A small image classifier, trained from scratch.
Model: 14.8M parameters, arch vit, activation star_relu, width 320.
Rows from block 7, named by matrix and row number. Rows with one number belong to one neuron. Each number is 500 + 50 x the weight over its row's rms, rounded and kept within 0 to 999. All counts start at 0. Numbers have three digits each. After the name is the row's rms in percent of the matrix's.
# fc1: MLP up (model.blocks.7.mlp.fc1.weight, 1280x320), inputs 0-106
# fc2: MLP down (model.blocks.7.mlp.fc2.weight, 320x1280, transposed), outputs 0-106
fc1.1099 099:489499492524621485519477496471480484513469547577475448518418531489489536550561571542472493468522497441500488535554519463475587545530564480559554584526499549479547500542500500547566550558548545607457551535575501486602502428606541554500433494491443448560462482421443460597464504489472471569482500464469410444456466493460525
fc1.1100 156:438521564534620587567574500494528529412548448570432443468389549466568414501621526516529483458530478535504554469568446572555504463419478480463470569495515571501457596404558487573513477494442508438578481483452574463465434494477539461475443466535521484550493474494438493522549539537546551468424545579478536520540461431465480
fc1.1101 095:530563547454471442484488429500397584475456534604549561493432489568483574452490497550504473423523549461493462506540515339485594549579472440542515491505541564513613512543500517581626610524515575508437461614487468553575583532500544619546506574491509534455514437468509493419483386547472486587499423487441549550389445504480448
fc1.1102 098:462472487482568555482540500464483464520480533398502373533437466561578499599550416481483480457518527491505584571487583555560566508527468453572527581545489430422523485476515502587436579552533560525486511547530538582568501601520441548468507490503491511584491500546499623632561491505510445456501521500513492471472427490473548
fc1.1103 084:477481521494621475501485533436498492485447508574452505496432525481513536540554555538486445443515475417433429501542506518364550560515529402575593598510481545449509532513484512516462508513519492583469464538487494514595511359540545536405434456469479396473462476403512506620558502585512515579482486509442433505474519498559491
fc1.1104 105:458531463488601585497571517463554506442526446486470506427509491459551431510632520478508436456516461517474547500593535557519581428477435445509492520434490479450485480400512384525539506575507479484534489531437525486489495414533459496531530478509497509524431435445458509550564465486520478475408512547573530530472415473472450
fc1.1105 110:435498478495565602494526576513601483501492515480428517485466510501523479399609608519475432475442458470499533419532496591464484452440528454489550613462461474432490517490497488392469474480526464526491493471466504418493488367571537445461505448472490458512399498441501526540599569583577538550412513510508501545484590474617498
fc1.1106 103:489515555518647567519612454377441561433505430527430483466467491486481426630647506493472453414490480549490463608520480446521514452474485484470479520463473514521442415467516432568493490527470416483504472470503567542484453530472464504458463476591495558542529501495479553621615489463501515411491557560587511529548381527387472
fc1.1107 104:499463596528490497592495545468495509499516480510496403519473486411461416522515574436534605578517472549553538488463416567619481441453513494452461517486489580524443489510571533498481449440461488458557486450443544454450419576433559466456452497533400478522528560529562443477418559446519495493450579498459531526629524459458573
fc1.1108 100:465486479543609512495508498503447481492495557584460460447400535514494540536568618544431480394517536429442425541567508488415582537530538440552540574539489529489553521505485528522550570561536538559441495546533488448591534448593559549470422483460456419501502448412497523616537516532500493541468477481461417497432451517460514
fc1.1109 075:584522460485456422517436570551495394546483573470613441543522529527384535599485549441483529540482458460518417479516510600445508491449539518543519542511426451455535481512491550464494486512566481587469540508546458522566540501535483485473439511455438464547543531470484476524387518401474433509491474427564419396546512432500528
fc1.1110 115:502455536505473473560484505499480534528532453472504532530591451464424460491421482471531592570522498561540520517437432520583438437491502532424450410445503549604440510564518490488441451487487506452569483457459542476404443605417515461474525530498498529506472538514515462415429534475496485460482550493467547559598462502494556
fc1.1111 077:583518435557464488562441567503479456493486546481471450532487487508486528523461551478487530564466536506488416511534519488410556492552537547523469541477450490489505455514468477504523550542566517602471577507550449547601523483544479533497518499505416432567534539434488534590375520396443444491498526429531384449562455480406596
fc1.1112 081:514494509484470448558576523473509520532491454528500397497362487508443506573488486510515457504472484529505494586529536448449541544515449519530480513549524457466516419484507527614458544577517591530475551506518492656573507486562456547458461471541411456472513470531422548559432466492457479491520502450506475444533415571478494
fc1.1113 114:558477533418290382497436491527511527530473467496578574522558463480432536454358421492540464556473523484548530481448487415528477501518454518509492385506544510541496491544486469444478458451510506448489540511524434473475532520449527469507553497526537554427507505506465438361448494517496467536536456477494522513514536543631471
fc1.1114 101:467538493487559538501594455509535506411493526474511595540564515487572457479538532543459501389541541529524491431589482562480547443466532444502521563470539541467519489443489488475578504421477446444502440525450476494463506410502559505538521474464526534491445429484513542499565541530558541545454491544485578532431559458491419
fc1.1115 058:465483480514544461418520499402503519561444569452534507553550468597503483492488405494522504441432593552546537580403526436568463486500506460520532559496502484380487443524497444503521494505564461538481454521541539603565492493509389567558484519515463577549478484497584638567481460505554511494463494499515536491426564507456496
fc1.1116 130:532444532527452484535469497488466531515510451435499568483616466478428459463424485442527546564486495546537524490444475490567453437488474537419445358434487497571453485530509441466433459456491480452524472478454496488406473598442520454498576534503490539485480503497521450416484531471510493464467523496484544569562487525508515
fc1.1117 083:484527454363565507474488584473554534571516528551528543602492450508500530556526526547518388500482457445456544454455549487440492528488483454541577591474426495433486475523466477519389426487528436561462512470566568493550468336547494494474432472494478447524416484339439466536537440574502500493472511512489458526499560508590490
fc1.1118 096:512599522563594508498492493485490495459437526547464473472430547486495525526521535555463422469544483453474446499560505567424548520515545442577603615503491507492532520493460531518505557557523480613464473541511475502608515424529562511463452474453501443585514519498485588707550501572479502597506507489483412487475487488504474
fc1.1119 090:469451481532584495506497488493428460481493577590464460456423524511485530539575628527453495414539549432447423556556504454405597545549529453565534550553497525495539505515486538516576598549548555563432495555545465462608539470592549577490418481444433415484522458437519518621514492513485490556477465465458422484431474513440531
fc1.1120 108:534478462441539498542465546433461525553516489444516477631554438500470494601539436403512576596533505517551573491384459441551439531510546550448461534500476476574464453627528475561434426482512370518462528455559598541436428543478428459475447525572481456550534567455550498563499508500466454451503522500549475499620484462470554
fc1.1121 092:537569553436461439502473425495413613489433532605571590538432525545535543460454476571502484434525504477499443519512494350497569537579488443503540483487548551539599510569487505549631587516518562491462434624472466544564572531490550609529514582505522552466484444456494504417498384531444462580500448478454576560394470521497444
fc1.1122 083:517546505471497443520497427496428573498439539609532533453410526586476575465517503557486479420498537477501456527541555374503583527566465459547517505487524563490645527514487531584603614568541561543457479604500477553637578526528535585535504555485479540471495402429468475431488398519475482558469429459438507542380425483487450
fc1.1123 080:486436539607507495646537539494469481444498482493436509443551551503410434504362493567508488464451470545407403520570426444467480462453490410462558461452447541540433490514468518550467490519490413525517483475442511525471453502477545490442475423574437450478488511465486534536477575510487512507518567491505463522587489529469432
fc1.1124 104:473507562451519478562534448559465565437464506629448515417405603465471484426513535617548495446504464511440432444624465458436517508494523428491531533509576602506514569533528568562582512472477592472510455557451479485508491503486619546474444475477506526451523459475478471455491451564528555555447540509421550564456566468529418
fc1.1125 073:531500475535541482580585523472453519551494598534533434445445440526521520476463538532481512514473542509574491537418639451569558565534485565540525491460423463432539479498515464519458629549569539510456518563520537541595531546519499561537496533534383493520420475450514505512478445476512435471489441450514482417409438494491612
fc1.1126 076:561509413464517438443465535423494447557454535445559480449541475456436493595497520488494522540542462485457404587455505555404529505451522516509531462480407451532495411524448447408471507534551517589445526492478411533541531520514474497521548560553420482581574525426555482586527512400451376479445504424587455456525408463423543
fc1.1127 110:506504466524493538491515502451536487520551547449473553506580478556519521492532512466468524506418438465532556476377528479486497461518462473483489468414407383476480459522472429390416465535558431499459444461522493466513487442522444446479556513439472478455427430440529462499545449502517483525409529479587493558492507590588513
fc2.1099 103:416419488489555516489584549455539527570467547481502515541480510532574452519532472537441527429479538473500568465484510545580462461514539429466528545371481509556565530539524448466452441576567508513534436428435489562493357502563543525534549500594517474532400524414571544530570594580536556530466419482506468519464427479503553
fc2.1100 129:505505512460502450416472477445433509483411502513505514573475501550428591574465449584510407498549541434491511532462478410438491604587570454532559575596567489504487500501470535583454565473467449490373526587569582562522587524522518548409414468520506493498567548519476540515534491544446452496571453515439529534503512499492455
fc2.1101 113:459450464539539511605523546536617512576607427485443450494471486520512395491516521399554547523411534589524464395480523593558431482424491537429403489474490531474501538493570478532523422478460476463645552418419543541447395519452423468517499479556493468523470476492494476460492514499646559494504560542531443476563531474473523
fc2.1102 071:456480522406491500520527628516499524555453528580550480500470520416450515461452577570477529493541511505484610476559553455509550495520570504525542526429549574581517439509455468429548528498578487512459474519508529554550457472582630548560413539543435516464401542428485523532492525448368464576530426475423481498469440458478565
fc2.1103 087:432428425561587545489573523484504545524535471452454497542501498556557432497534450488445544445433552520500559416495519540585442456508486467407428497391496451517535545520539454512491414591484476485541466464491528560439403521555478470561536467621505462497432462423515518515528583539595634468512468554577486501467449518470514
fc2.1104 074:491400520494484482425490518410461549551387492489460553489513466495518533504495425601467495462558534460490528586407437482461460453591541465444585510383545515560471503575522478420398496522544525469432401505519468540446468496530561489452493498516503551480525558475563496531563573533417458467459480432447568526486447524626588
fc2.1105 082:475457568596450473535468432429359494472476568520446527540492495567482517577509516516509542476582587493415442546444472469385596488564474475536567476438474507471486535535553478536517689536516472493462490503520519585552530523532544589433432517568595516510567486590620489493544476430493399548495504391448426501464433506416528
fc2.1106 102:510511499430503461381489518435424488526374557520545539582491512524489618511464448593460447476590542406494506525397436386419450557652588459503570528493559468587520450536421468477413553474535500478373480538512525553464535530570529521466462493476543513500519593473496516520558535543376393466496448469461596534502473495559519
fc2.1107 123:529547519424473442481455474499476487454458524554600537489463517433406634534461500544543454523527452453484520527506493383439550632519550496568566521646537492512505463469448541482448526442483469490366510605531509490511626524491495550458419542459481523442524514551480521497475446474372437501545474524445581497528549494554423
fc2.1108 107:446420476536571526538558552476508525562495523503468481558466512567581440512549493515450524455471551496498542417482537563568434502519544447452501549375486481519549568542563459525456470568545475513576482427472556588485378505570512524524555477618515454532419540424543540517559610593600574533482445506509436508460457485481558
fc2.1109 071:466481483454514463485521550478500514469476516522547516471479486401555518425488556499466553465504535527519593512551567507613604458529582515486485481436511586607643484541465502391600517520648581523523451481460502487522456481554584544593473609486507552485472517438521542528516520522420454552519469430460442492438409471442528
fc2.1110 122:518560526419446442488460479531496453443504568548575529487485482411379578501449534492598456544490432447479493520512506402432533579475517487586523488603521487490449420433432515431468513398495474479365520618483463469518629536472504535457393568400476529478549505558487498473481420432390431519526523512479554493546587486551449
fc2.1111 092:532524476444521468504513605481574518572473484507542513451520442431554508483544470500458605503508484506527589512478516567629546497507560541511523504431499603602638476591451510410562441548623527531541446404434499465478444471538581494596554613472464533515446538431569510557523555561469486568442440404481455452462440441538586
fc2.1112 073:468488509418538462523543603475575540595468488486575521548504418458535495471480448483461476475485499503551589501414526480622464509530570481546545540404515591550580436590470420411506464505623569528506467425467508522503449548529542529556556614491420515516454558431520545520541565572435439511483399398486506447482466431550559
fc2.1113 114:469506459528509511590486510568632541488579452428482491441537429448497423433499492398518550516402474568571507393525520591572478437405484542455363453451482540453509542479559465458524390465500505432578499455458482482480450544469454440574557583489439522489436455474526491489469507501633587540520528481517465505551527467499547
fc2.1114 098:547448470563469462643417391471426485464587414507388484555468468563454553578516462438578516503482526487448484575500542465514413560538473512455492533546494496438486509511539561616486514514434488474520523524530575574479580545517451524473460533498514493547556473590497465477523448522579421486543565495537461502517495509491561
fc2.1115 084:484464500475499514528538604537525444559471557518527491437500485441499467442523574496469583504533506560512582448487516588557563413509541528505474484393456567577600483530438468404567538557631522486546474435446463522570472468583555525593532559521441540538392528403568483507495589479487496595438488412451425457460434447503608
fc2.1116 126:509543550457437458510457475533517431448488575513589529477503486426388556517461542495587455534472440437507472486522492456459541543481513474628522477575506489455459423434457515396471525390495468512376511605470420455536632513481522516448415568392488533484545491573513475466485425419420453545496510464492535482520602475540460
fc2.1117 084:429457489525538536491583514453535506553511481472481485430486491457513423485559427487440638440520536529526589515454474521580551405481513500441463482364491518515573501511542387440523539575564546478540444426432487550502395502581471513593487564578465511512449444449577515515529574500460489481440513466479478506475423470463594
fc2.1118 091:410400428527581576465574522482455507506507499494457476512493529601581421524537472528407505453481550542445539432529500547523454448532484463438476515400496454519515561510577472549485469590476512497545484461459535594443388447537479444521501406609545436526457491439478550524547583574576623500494450576521472513434420513477500
fc2.1119 102:447406464513562543544561563494541533566511506499465499532469502549534425486542493509471522471468527498508563424489540563602426492501530463443479528374465501541556574539565457514453426581541475485596475440447545561481384523555519511533542486611505462541410518409544522515553605581593571542487458527507435535484436488490564
fc2.1120 104:514548585409497453394524536468506482485498602526556555378492519404454518474486560516484544503548404497475515514510462416484603496500562517480543507489474502575508408482418429364528553470561474521368393530451429482494511496547543541536432575450471577526465510486542506522495425415320442509426537465462574510540451464547488
fc2.1121 105:461464437541530505621520532548622488565622425474425443480467476502485409484507516382558555517420524589526456405497516605554449479405486553428392482493492532458492510482553471518532421470463489446616567415423541534439403520463414448524479488530476462507484463515499469469490509489654553499491578541546436474560536482464529
fc2.1122 112:448426496535544509595534574519593498575578449451444453500481476522541405500518535417537536526413562593547479394474558589569426473438506521443422522446488545467527532496582463518499433491495458483645556406428536563481390518510436467515521491572483476525439505469507496477502549502659565523507526487531431472542501481482547
fc2.1123 057:521432544442463409487468650538565448562484437538592541452468511473552519420525582481504466586519493558516581481458529517501592549481542562588504492538489541590617544505464512457549600529568566508527503436443471470538587461489509516572528553535468524435396508524540434446454450550425516519494459476421515433465495493591478
fc2.1124 107:491441478511536497554502550461508491522543501525490450583477494486446498528539525432537534498468593514521551423443520510572438626516644498461469571508521574524549479505533518555507481496518443483549562501467611565466490532582477552499456553532472444543531560472538533562525563536590503559510526481523400494563530421391579
fc2.1125 080:447393521464516503567581595496556524571473499496510555421477466435501439479530585514471588482479558603534565390495482533501504393488554486436529445386513595526528468534585414386507519535567480448553434441373451560515429488553539520505470582538497548465346498418535483505546514539492510562440536443413493512524437475566571
fc2.1126 064:503531560463509453479534563476541454471472529533586561422468489417476533427519525495423559459525508533559576516533530511564588440509576513524498476474504567573620456543428465394551551504597546534460437517430462458510497512528533576547431609461461620448478525466539534525510500522378508551473477395454576440450447457503510
fc2.1127 096:391529601533463544483517508555509465463490583501482515515490526493573425418437674494526471481550565567465408437545461547402580393414462460575476472464496517435448524486548525512561596460461455560594557468473422505521494514427588527470505441550537514448512508564518477450516511441569533521549458517477474463539532501453420