python train.py --lr=0.0014 --beta1=0.9 --beta2=0.99 --warmup_steps=290 --weight_decay=0.4
Rows from block 6 of a small image classifier, named by matrix and row number. Rows with one number belong to one neuron. Each number is 128 + 32 x the weight over its row's rms, rounded and kept within 0 to 255. All counts start at 0. Numbers have three digits each.
After each neuron's rows are labels from the 100 images, of 14976, where the neuron reaches its highest value: "strongest on" is what is common among them. Only what is clearly more common there than usual is listed. The data: stained colorectal tissue patches (NCT-CRC-HE-100K).
# fc1: MLP up (model.blocks.6.mlp.fc1.weight, 1280x320), inputs 0-159
# fc2: MLP down (model.blocks.6.mlp.fc2.weight, 320x1280, transposed), outputs 0-159

fc1.608:152122124148151141171148120111142111134126180146196095157111109103107148161130121069149127141126106086144139097135140093127199144108115107197124147152126149109133081109126132146116161122171059132081148187162118133168149046145162127201060173129077097058103101130080160181116109080122123165187079133098127106153119127087112052171109123104138148142110158093164142086160147130132157087098140162154118092138070117143106170180124073106137138124123097086177126145104137113140132121076153
fc2.608:072087085174147162113155138122173108148172092065081139099112126136167081119133126120121088108095125153107185108161161124164123086142094134085136122040103084134130166139134060080106091177122089117183139108064130153119064112157097102135119133192178118147102115107066115113166130134097136106080141152153118158139085138180128070115108075150145125138177087124141124195133054136128152112154100150124113163134143106123176125137111148089098145086112104099141139142211111140068178136151082
strongest on: tissue: tumour epithelium

fc1.492:130103141085173156193174135141175132141170105151090047104132120126131097174121113084158143117083108147162145153143114073099092144096095141083108156125147155112079083140149091186131096166095093092151182103106181140105050155133069104078090090145136107135120146106056132170131106136136125079102167139183136114186120094136094125099129135092152144111151139187202191143124129160142132146140118119109164148160084094115093149126088150147143135102125171120143150173128159163139121125168108
fc2.492:120125140095171130030177146094112188171061097169153169187098117147065116119159091148072135105161145158139146115098099174190116119180178103149158144154135142230154127158062148124132115131142103116124119109169140129104132147121133106156116137105111128115097167083122125122165184118088104087152066077098162133136093097148120131142123129104121142107116123129127105156153132098083070186107146100132094119082092212119107112120124123180112106179136098127095114124100100144090109131128161
strongest on: tissue: tumour epithelium

fc1.713:117110087118210126094089116081122120153117163133147090142103128126097170122185130148092135123137103068105144162157161151121151155140152137185162154153116129151157097147100157132156153171166113190095155126160141135167125128213134141111079123102137105211150158048129129175162175176114113136095087104117042104118079106125175151147088125027133145105095100092136153099130117116102117076105123071109111092110102145118155105147179073078111099147120180131123109086120073107091094098099099
fc2.713:107093013173151132134152133130138102180116202132124132140131159152201157144153123150100149099118140119109098076090109161014097147163148111126163160054108067114146150165128084093118122165179120125162111121059123166133105128168119125139169154165127076108067115092144144123161139171131128164106152097145174169093140132192169144103111107135101173098147130125133166168160093086109125147102066114145080147146113174121223090144149131096121109060100142132151152102160093112058134116177103
strongest on: tissue: tumour epithelium; tissue: mucus

fc1.615:114105137085160168176140166155185145190176101146122100136130131112160106152165161093133134159077099157145136110164086110128088098078108179100120159113081096097082114165159105118073083133113100128163183105106134105097066141134085084121152110129117097182054124055059105119092084119138136093083163139188124123170147129162154132101138122116149167118167155101186210107148111166151100123135097123099173165126133130101098103159097131180147142082056181138200138122160110136105137123157079
fc2.615:140138194140152130061151190063122145122012130124145176124083119125096118138138052146118118103182198145101190112097080111147179130169187122136185148161133145211150118156082099099126139128107130132073112101179137138091138089150150126124091105089094111095126172134181168131165212144104163090130057094047166103141121087143116114160102102128119165114143132141092100131164156105141126173092178112124120049104092229128103123096155145170151114154122109102111113127072118132144126152094167
strongest on: tissue: smooth muscle

fc1.48:088105119132213180163181133108138143147155094158115066093050135137107089186222129150125109096107086139111130161139137125093130126081099090125127162101089134106090149120162089185121108175110092113157132123128192165140096090132093108067102102215138107130108115078066115187149099140152130096115155162160106157151079131116098153106126090039161149088135156125161166129132111149125130103133118160160128147136097120120091158122156141169162130095110167077153162102147144125106132102130089
fc2.48:095113141152173162073182142076060141140079104130128125152097123160114099166135121144058098061153134159134150148136144096164148154199120066123155167089136118168136131124139064155128139192131075115132107120133176180131097120165091133135123102195158123144113134094100157175197149122095085076141102135134131152120053121094131103114093080094131148079163100146146110139115094086091136137109105126171069129134083184071113115127156149159155086129108167076119156084132124106069116107160100
strongest on: tissue: normal colon mucosa; tissue: mucus

fc1.659:111119177189147174156189092102077144116158094177098069085092131105190078113162159073108207111097176168188126114129129057121129102124099130087058122102120168073141123104180088164162133100118122095133109140095146150117095148150102132178184126166108130159117120124100119138125100147167142115090197162156155138140130119105148098080159106071106137079173110192118129157121153081125152138153093155165152153152118133162077172108120147112169148063157161147117153149139136141157097189154162
fc2.659:085132136078169105067151122103157178149079111149129155162131118111030126144145107178118118107212123097103159127123077174175094124100162086108149156184176165199133133131061167113121069135096102106082071124194127124078124105116134118094065101096144177118142148107117145163160144149113118106142091124079139161160145098146134156156116127101158095108101139126169116119135145116105067169105177123124128108094133120124140140108118116175128121188135104117131074166086111111123111146083155
strongest on: tissue: mucus

fc1.491:119114175155154151116168109063049148123135109123100142116165161143157097121128115113096157122088147166212141122083122040091067106139109130084071114073106111104118116149168093168085103137120086090143113098095203226104084159115073113134156133168117138152097118083122143116147085156163148118070181139168155136147100140157135128092152142081077136049167163133130153171157166074091146144154112161155161156161159158146113107146092157163119150083138147162140194146140130143132125133164133
fc2.491:075097106056155100127157153132202201210126122166103144134129141102104105116179137128103143108123109163116118126133098222123110094090160126115131116183134180223147152133077187096133067147154145088139096055159105108066114135117145104132099146083082133123087125098137089106119158125130092110166105066117150157171115086177129144122120141140156123108154133149184141198124159078163064197127108127141135086119119171151141161100143119172119116177127136127103058132084152176098116173127132
strongest on: tissue: tumour epithelium

fc1.290:076133108109235170139164161112199149145165102101103132155103111128148107155218129120102102101118093160110124127176151141107128089082113104134148153100058101075102148116151092151103111148111048132144127077120169114120091070139102087100151097168176094128094087056077123152128086140138116118103149153162116157128122136142102157105142068061168137112166147118181182114140096168151143099153141145134122151140136138099103146091146140173107106106121165077208124111149128115120147121125108
fc2.290:104083100200141138112172106077108124173105106129055140109105162160152077165160040158104143085143149158068137151120049139101117101169093116070171128077141122132104148132142078145114121177090136104153082080156129148080092118145096099126118073161136125118124098137147104134156133157124118058100154130135167151114088195137123163127099064131128162111182135165101117169166088083151123183158110136212110135154121175113162153103150181153143107085086206078134178104142168163084147176168101
strongest on: tissue: normal colon mucosa; tissue: mucus

fc1.149:134094143127078118150111138180123122145139092139107122085141166110155102063068133119140151180107134165154110106153103130138067096128109204094078076119145129140104144168149115099101083109124195082160119100092131109077101188106148093143173112121134161145091155109100091061073125120138123099084154119121149151144144148199174121094152142184098148102128112113131147167130148112135127154138102142160180168124209105163121064136076145120099194107119141178107143126146112166130159167175106
fc2.149:155155171075113100104093143139137144109104115149145139166147098078021117120136106123166124156149121126095137124115126163159143100096173123161130133216135198182112110102102199129134092100137116151105153122183103094121160127111167130090093156082120127150168164095121127109108166137150162136197092090085078108182166067076108131132106175101144124116107129127155105088079169154168095127103150107103177091115104105119099130101121095115153148219139107141084042125084117112188126159077165
strongest on: tissue: smooth muscle

fc1.461:089094144136184177156196137136151148142171091172089034081081137144146078178195139121143148113077143164141129150138101112089111117088095121102097148102114158094078148122172090170136114159086153087169142108102169144124065131128093119099133104177140108164109123113073123144139115147156137071119192158156146139155116107129116149079144104059140137097157147179160154145113105131140133132147086146156140151145087117133064143091138163139175121078120156096127146129139161154136126133157093
fc2.461:115144157097144128076145135094086188118087109169145133187101123134032137140123099159102098094185121110136185143140130134186141158151142080160157162184159132221139129133063152161129129153134088150080127164190174143117155122148134137117085111142143123130151156118117157157168176108112097095174080127103095126155093092091124120137107122089128107105086111116118073119113135105086096137108160100141082105090078148105112116090128128162124108179126121112087108110085122104114098090111145
strongest on: tissue: normal colon mucosa

fc1.528:081110114153182163148184123130139123126166087141084037104034133147142092174176144109138152103083134154145114162137110110097145127108089116097090141105123142088098133098175105168157128157082118090165159120116180120159074130125083135096115099170145092148138111132066116144128112126160129059137177170170123120158132119089099178095155098071167135099151140186147153145110097151144135140136101135153114146174099106127077149103147162135185118081142168084111160141155178151130130134151081
fc2.528:134143178118173145052148122082089186141090100135111152189118105118041121144128089184117100104198141105128209135140133124195105145151134106112159165149178129218123135139080124133114099161107069140104117150212176157097112126151110123118092111140157141143127149095107143158173158131103108082143091163109144148150092093120123094138079122077138102122109124136145105140132098086072099156112144148125104118081113132116103129082113119175101106157123118105126099129137108105082115102111149
strongest on: tissue: normal colon mucosa

fc1.57:150109148107161113166140110105107149147150084133118133115156115091128071120117139094137136150104141168107095119116074102073083095058118133105122124121194147108087060161167113158068064115095102115156111107068151152058081164123139061102117144152123120138110146140107127142146140119145173168094160119099168155160137122159124110131177151177108131102132175108157153164144203095159192164156126160173194166135143141183129095119127132107211157085189140145171159156148120170180118122181127
fc2.57:149154156086117128059143162132151159152097118165173126157110102136028132127134097127133132146153146135130168147112147189221152107103157113175153152195117193186178152110026161110148116133117116109097125127223101123138189145117128156102073122113098126088109135098139126117102178118104128092172085121105126097157111050084118117139108121115142100147116117109161125127109122117124038131095141090106128088116103160096087178115114122173126094179129139125115071147072119110117103166078151
strongest on: tissue: tumour epithelium

fc1.350:084118135168198198160182123125141108103175100147098055093077148131139080158220172142124117089103113131121146114164112137081133112073081079116098154101091115078096154093164097170133124143095109094149141137106174121146089095137119113097109084160129082150132096113080128164155128164165157130087159180146136152139106124123114135094153118033207121082144193134152127134140136145127153090143139163149139139158096121141101170101182155134155141102142155089155131152165151135127134126117130
fc2.350:124142179141140145083155123050087159110076085136119124157089102187064107183161090150098093094168155123128162174122131129205163131166117080147150161168140120159139149101108119200116135165097097150075122152206179181117135119143125154086068076178149122150171135120139162146167173139136144091185093154131089130146068095047107143128139106083141117090114140153089071106119110108102117136123175129148072119127080146097104147102136145171156094151136133102088130114075156087147101098102145
strongest on: tissue: mucus

fc1.80:088089135108196163157169125142142113129164101146090038086075144147131083201199148124112129115095118152121148155158115123084122111110096119101117153108102134081084117132160084159121113158104139101142143096118175151121071137142094110083128091156146101166124118093056100185116113161139141065103188141184116150144110133096112179089151120056149138099161154160163166143137119149143143112134098101177146141163084135116086138119160169167167129102114195101108157099146159132144103138154071
fc2.80:113157147097166152073167153074093183139083132165144124164094113111054128135163103162106117080186103103134176154120133125210129134173149084136147166133133122217144117138065114128129105167142071146122110126176169162123121128152110138136082140163140119157123157077124150167190183100074090085163087128109130129156060098116152114115096141104132136096119104134153103095116121100103097134096124144159091116090096163116124133123150137177141112174102149103109106104101107113083091105117147
strongest on: tissue: normal colon mucosa

fc1.540:109126133111157101073092117107105160125124161173145101117114155140130181138124148155082100111113153092096128155171165153116140149179150159154143164121107146162202140138088175130144156170160211177102098149179142137191138123159160155136117142135161134217160152040129135179112127141091080140110119111060070112094090102111153130125095084058121121101103086112100148117130087088113102100104089097122098114127104122109170088092161104096117056154077142101114123091107121120089091104110120
fc2.540:123057068143147127163143113131134136186132141129100149131143137171210153139164123157114136110108163154124070079085089104012039172162137110088151141075138108131109155163187077122102112152144111118196085122074136162108090135137101117115200131162153122120064113106130119133153092205171155155092153114109162171118149164198153169098106069132086152080149130140128172181139092080106134208153081129124122165101117156157159074132116147130125128025113131140137177135172107131097121099169135
strongest on: tissue: mucus

fc1.519:083126164131132155137189093151145175106160092169106128083112196116126107072140114148151138106110139134122138105209105123107100143069104117103117151125185170094121180114159134162112106084055203079148113169100142135131114152132151125126103095143138125117129105161118111068164134203156176139104125164100188167123147106156128107114157127076168079117108169148111098163098144112101180158155164176116143135143126093176100159050122159089138161108170117101152119156148174157158148109129166
fc2.519:149132183139124117102140117118090137098105129163143130151082120133065135172118122124106149122137142154104187159152184072214186168139182098171149148171152166148200085106097138164182173138133136159080161173169158149158166120166163202121084126157105139109169127145172160154144155103119138139147092154100071090116104096026121113166144137089152109117070149082112073118117168143098163077077171107096103082144113113103050136137120112118156134148150125100109104112072114115154097116110131
strongest on: tissue: mucus

fc1.276:130125096138178154111137096144090138105107093088146165162193126131061157133102006185129092097150101092111137137160154125160106157151136114136128112135152093184157134105091146174108109172119091140110167174152182134074159144172111096131079116145156145095140138174132181162194171224147200143148065157165129124107090147125087122181098131105175106147086182102098126131126103157093106161129168128089112134120151097125137107110108103101083135142145082151097091199153104098127124079102179
fc2.276:103114091147139136220149119147095126099178136135128098082131165113252137120116215119114159124074121132155104121160136078060141117151107139102102110037134103065114117166189066138162149134165183096211101153041135146150098138125152156180194137126127131127094111109099117129103054115121085157066171135162150136090129179182140141098174125149110135126122121121119171134155112121119166085134096152161115183148148095131134094151109132114124143061143133144149168082157140150134145087195097
strongest on: tissue: mucus

fc1.373:127141123114147124135134161117149149143126119074156176163161061117136126154134111111132085143094098139088083092081116099074093096082100108129140091136092091117090088132106122100039077108068017126129140065120097085096143068090087061085116103131115131068091091136096107106151077125139183116159115148151150141177171171151122135148128149153145133149145180107179132133162165189185134143183159187141155145133113128091131149179109140160116163126167145133175138208128153152172129137115175
fc2.373:126135128149107169146118132153136081106171145107168122091139162125144100108076126111112176134106091150166142159151172169179185054119085149142069096039086108084113150124169071112148178162149149131133150104127103123148141133150108089182149137120118110130098110143122089099065096065113112109109147120193146091087095164103124098151107111171172137176152146120150191102145107147146117084153113139149138164160161139085122169173152156132074084122096164085127149117136145115117176207160071
strongest on: tissue: smooth muscle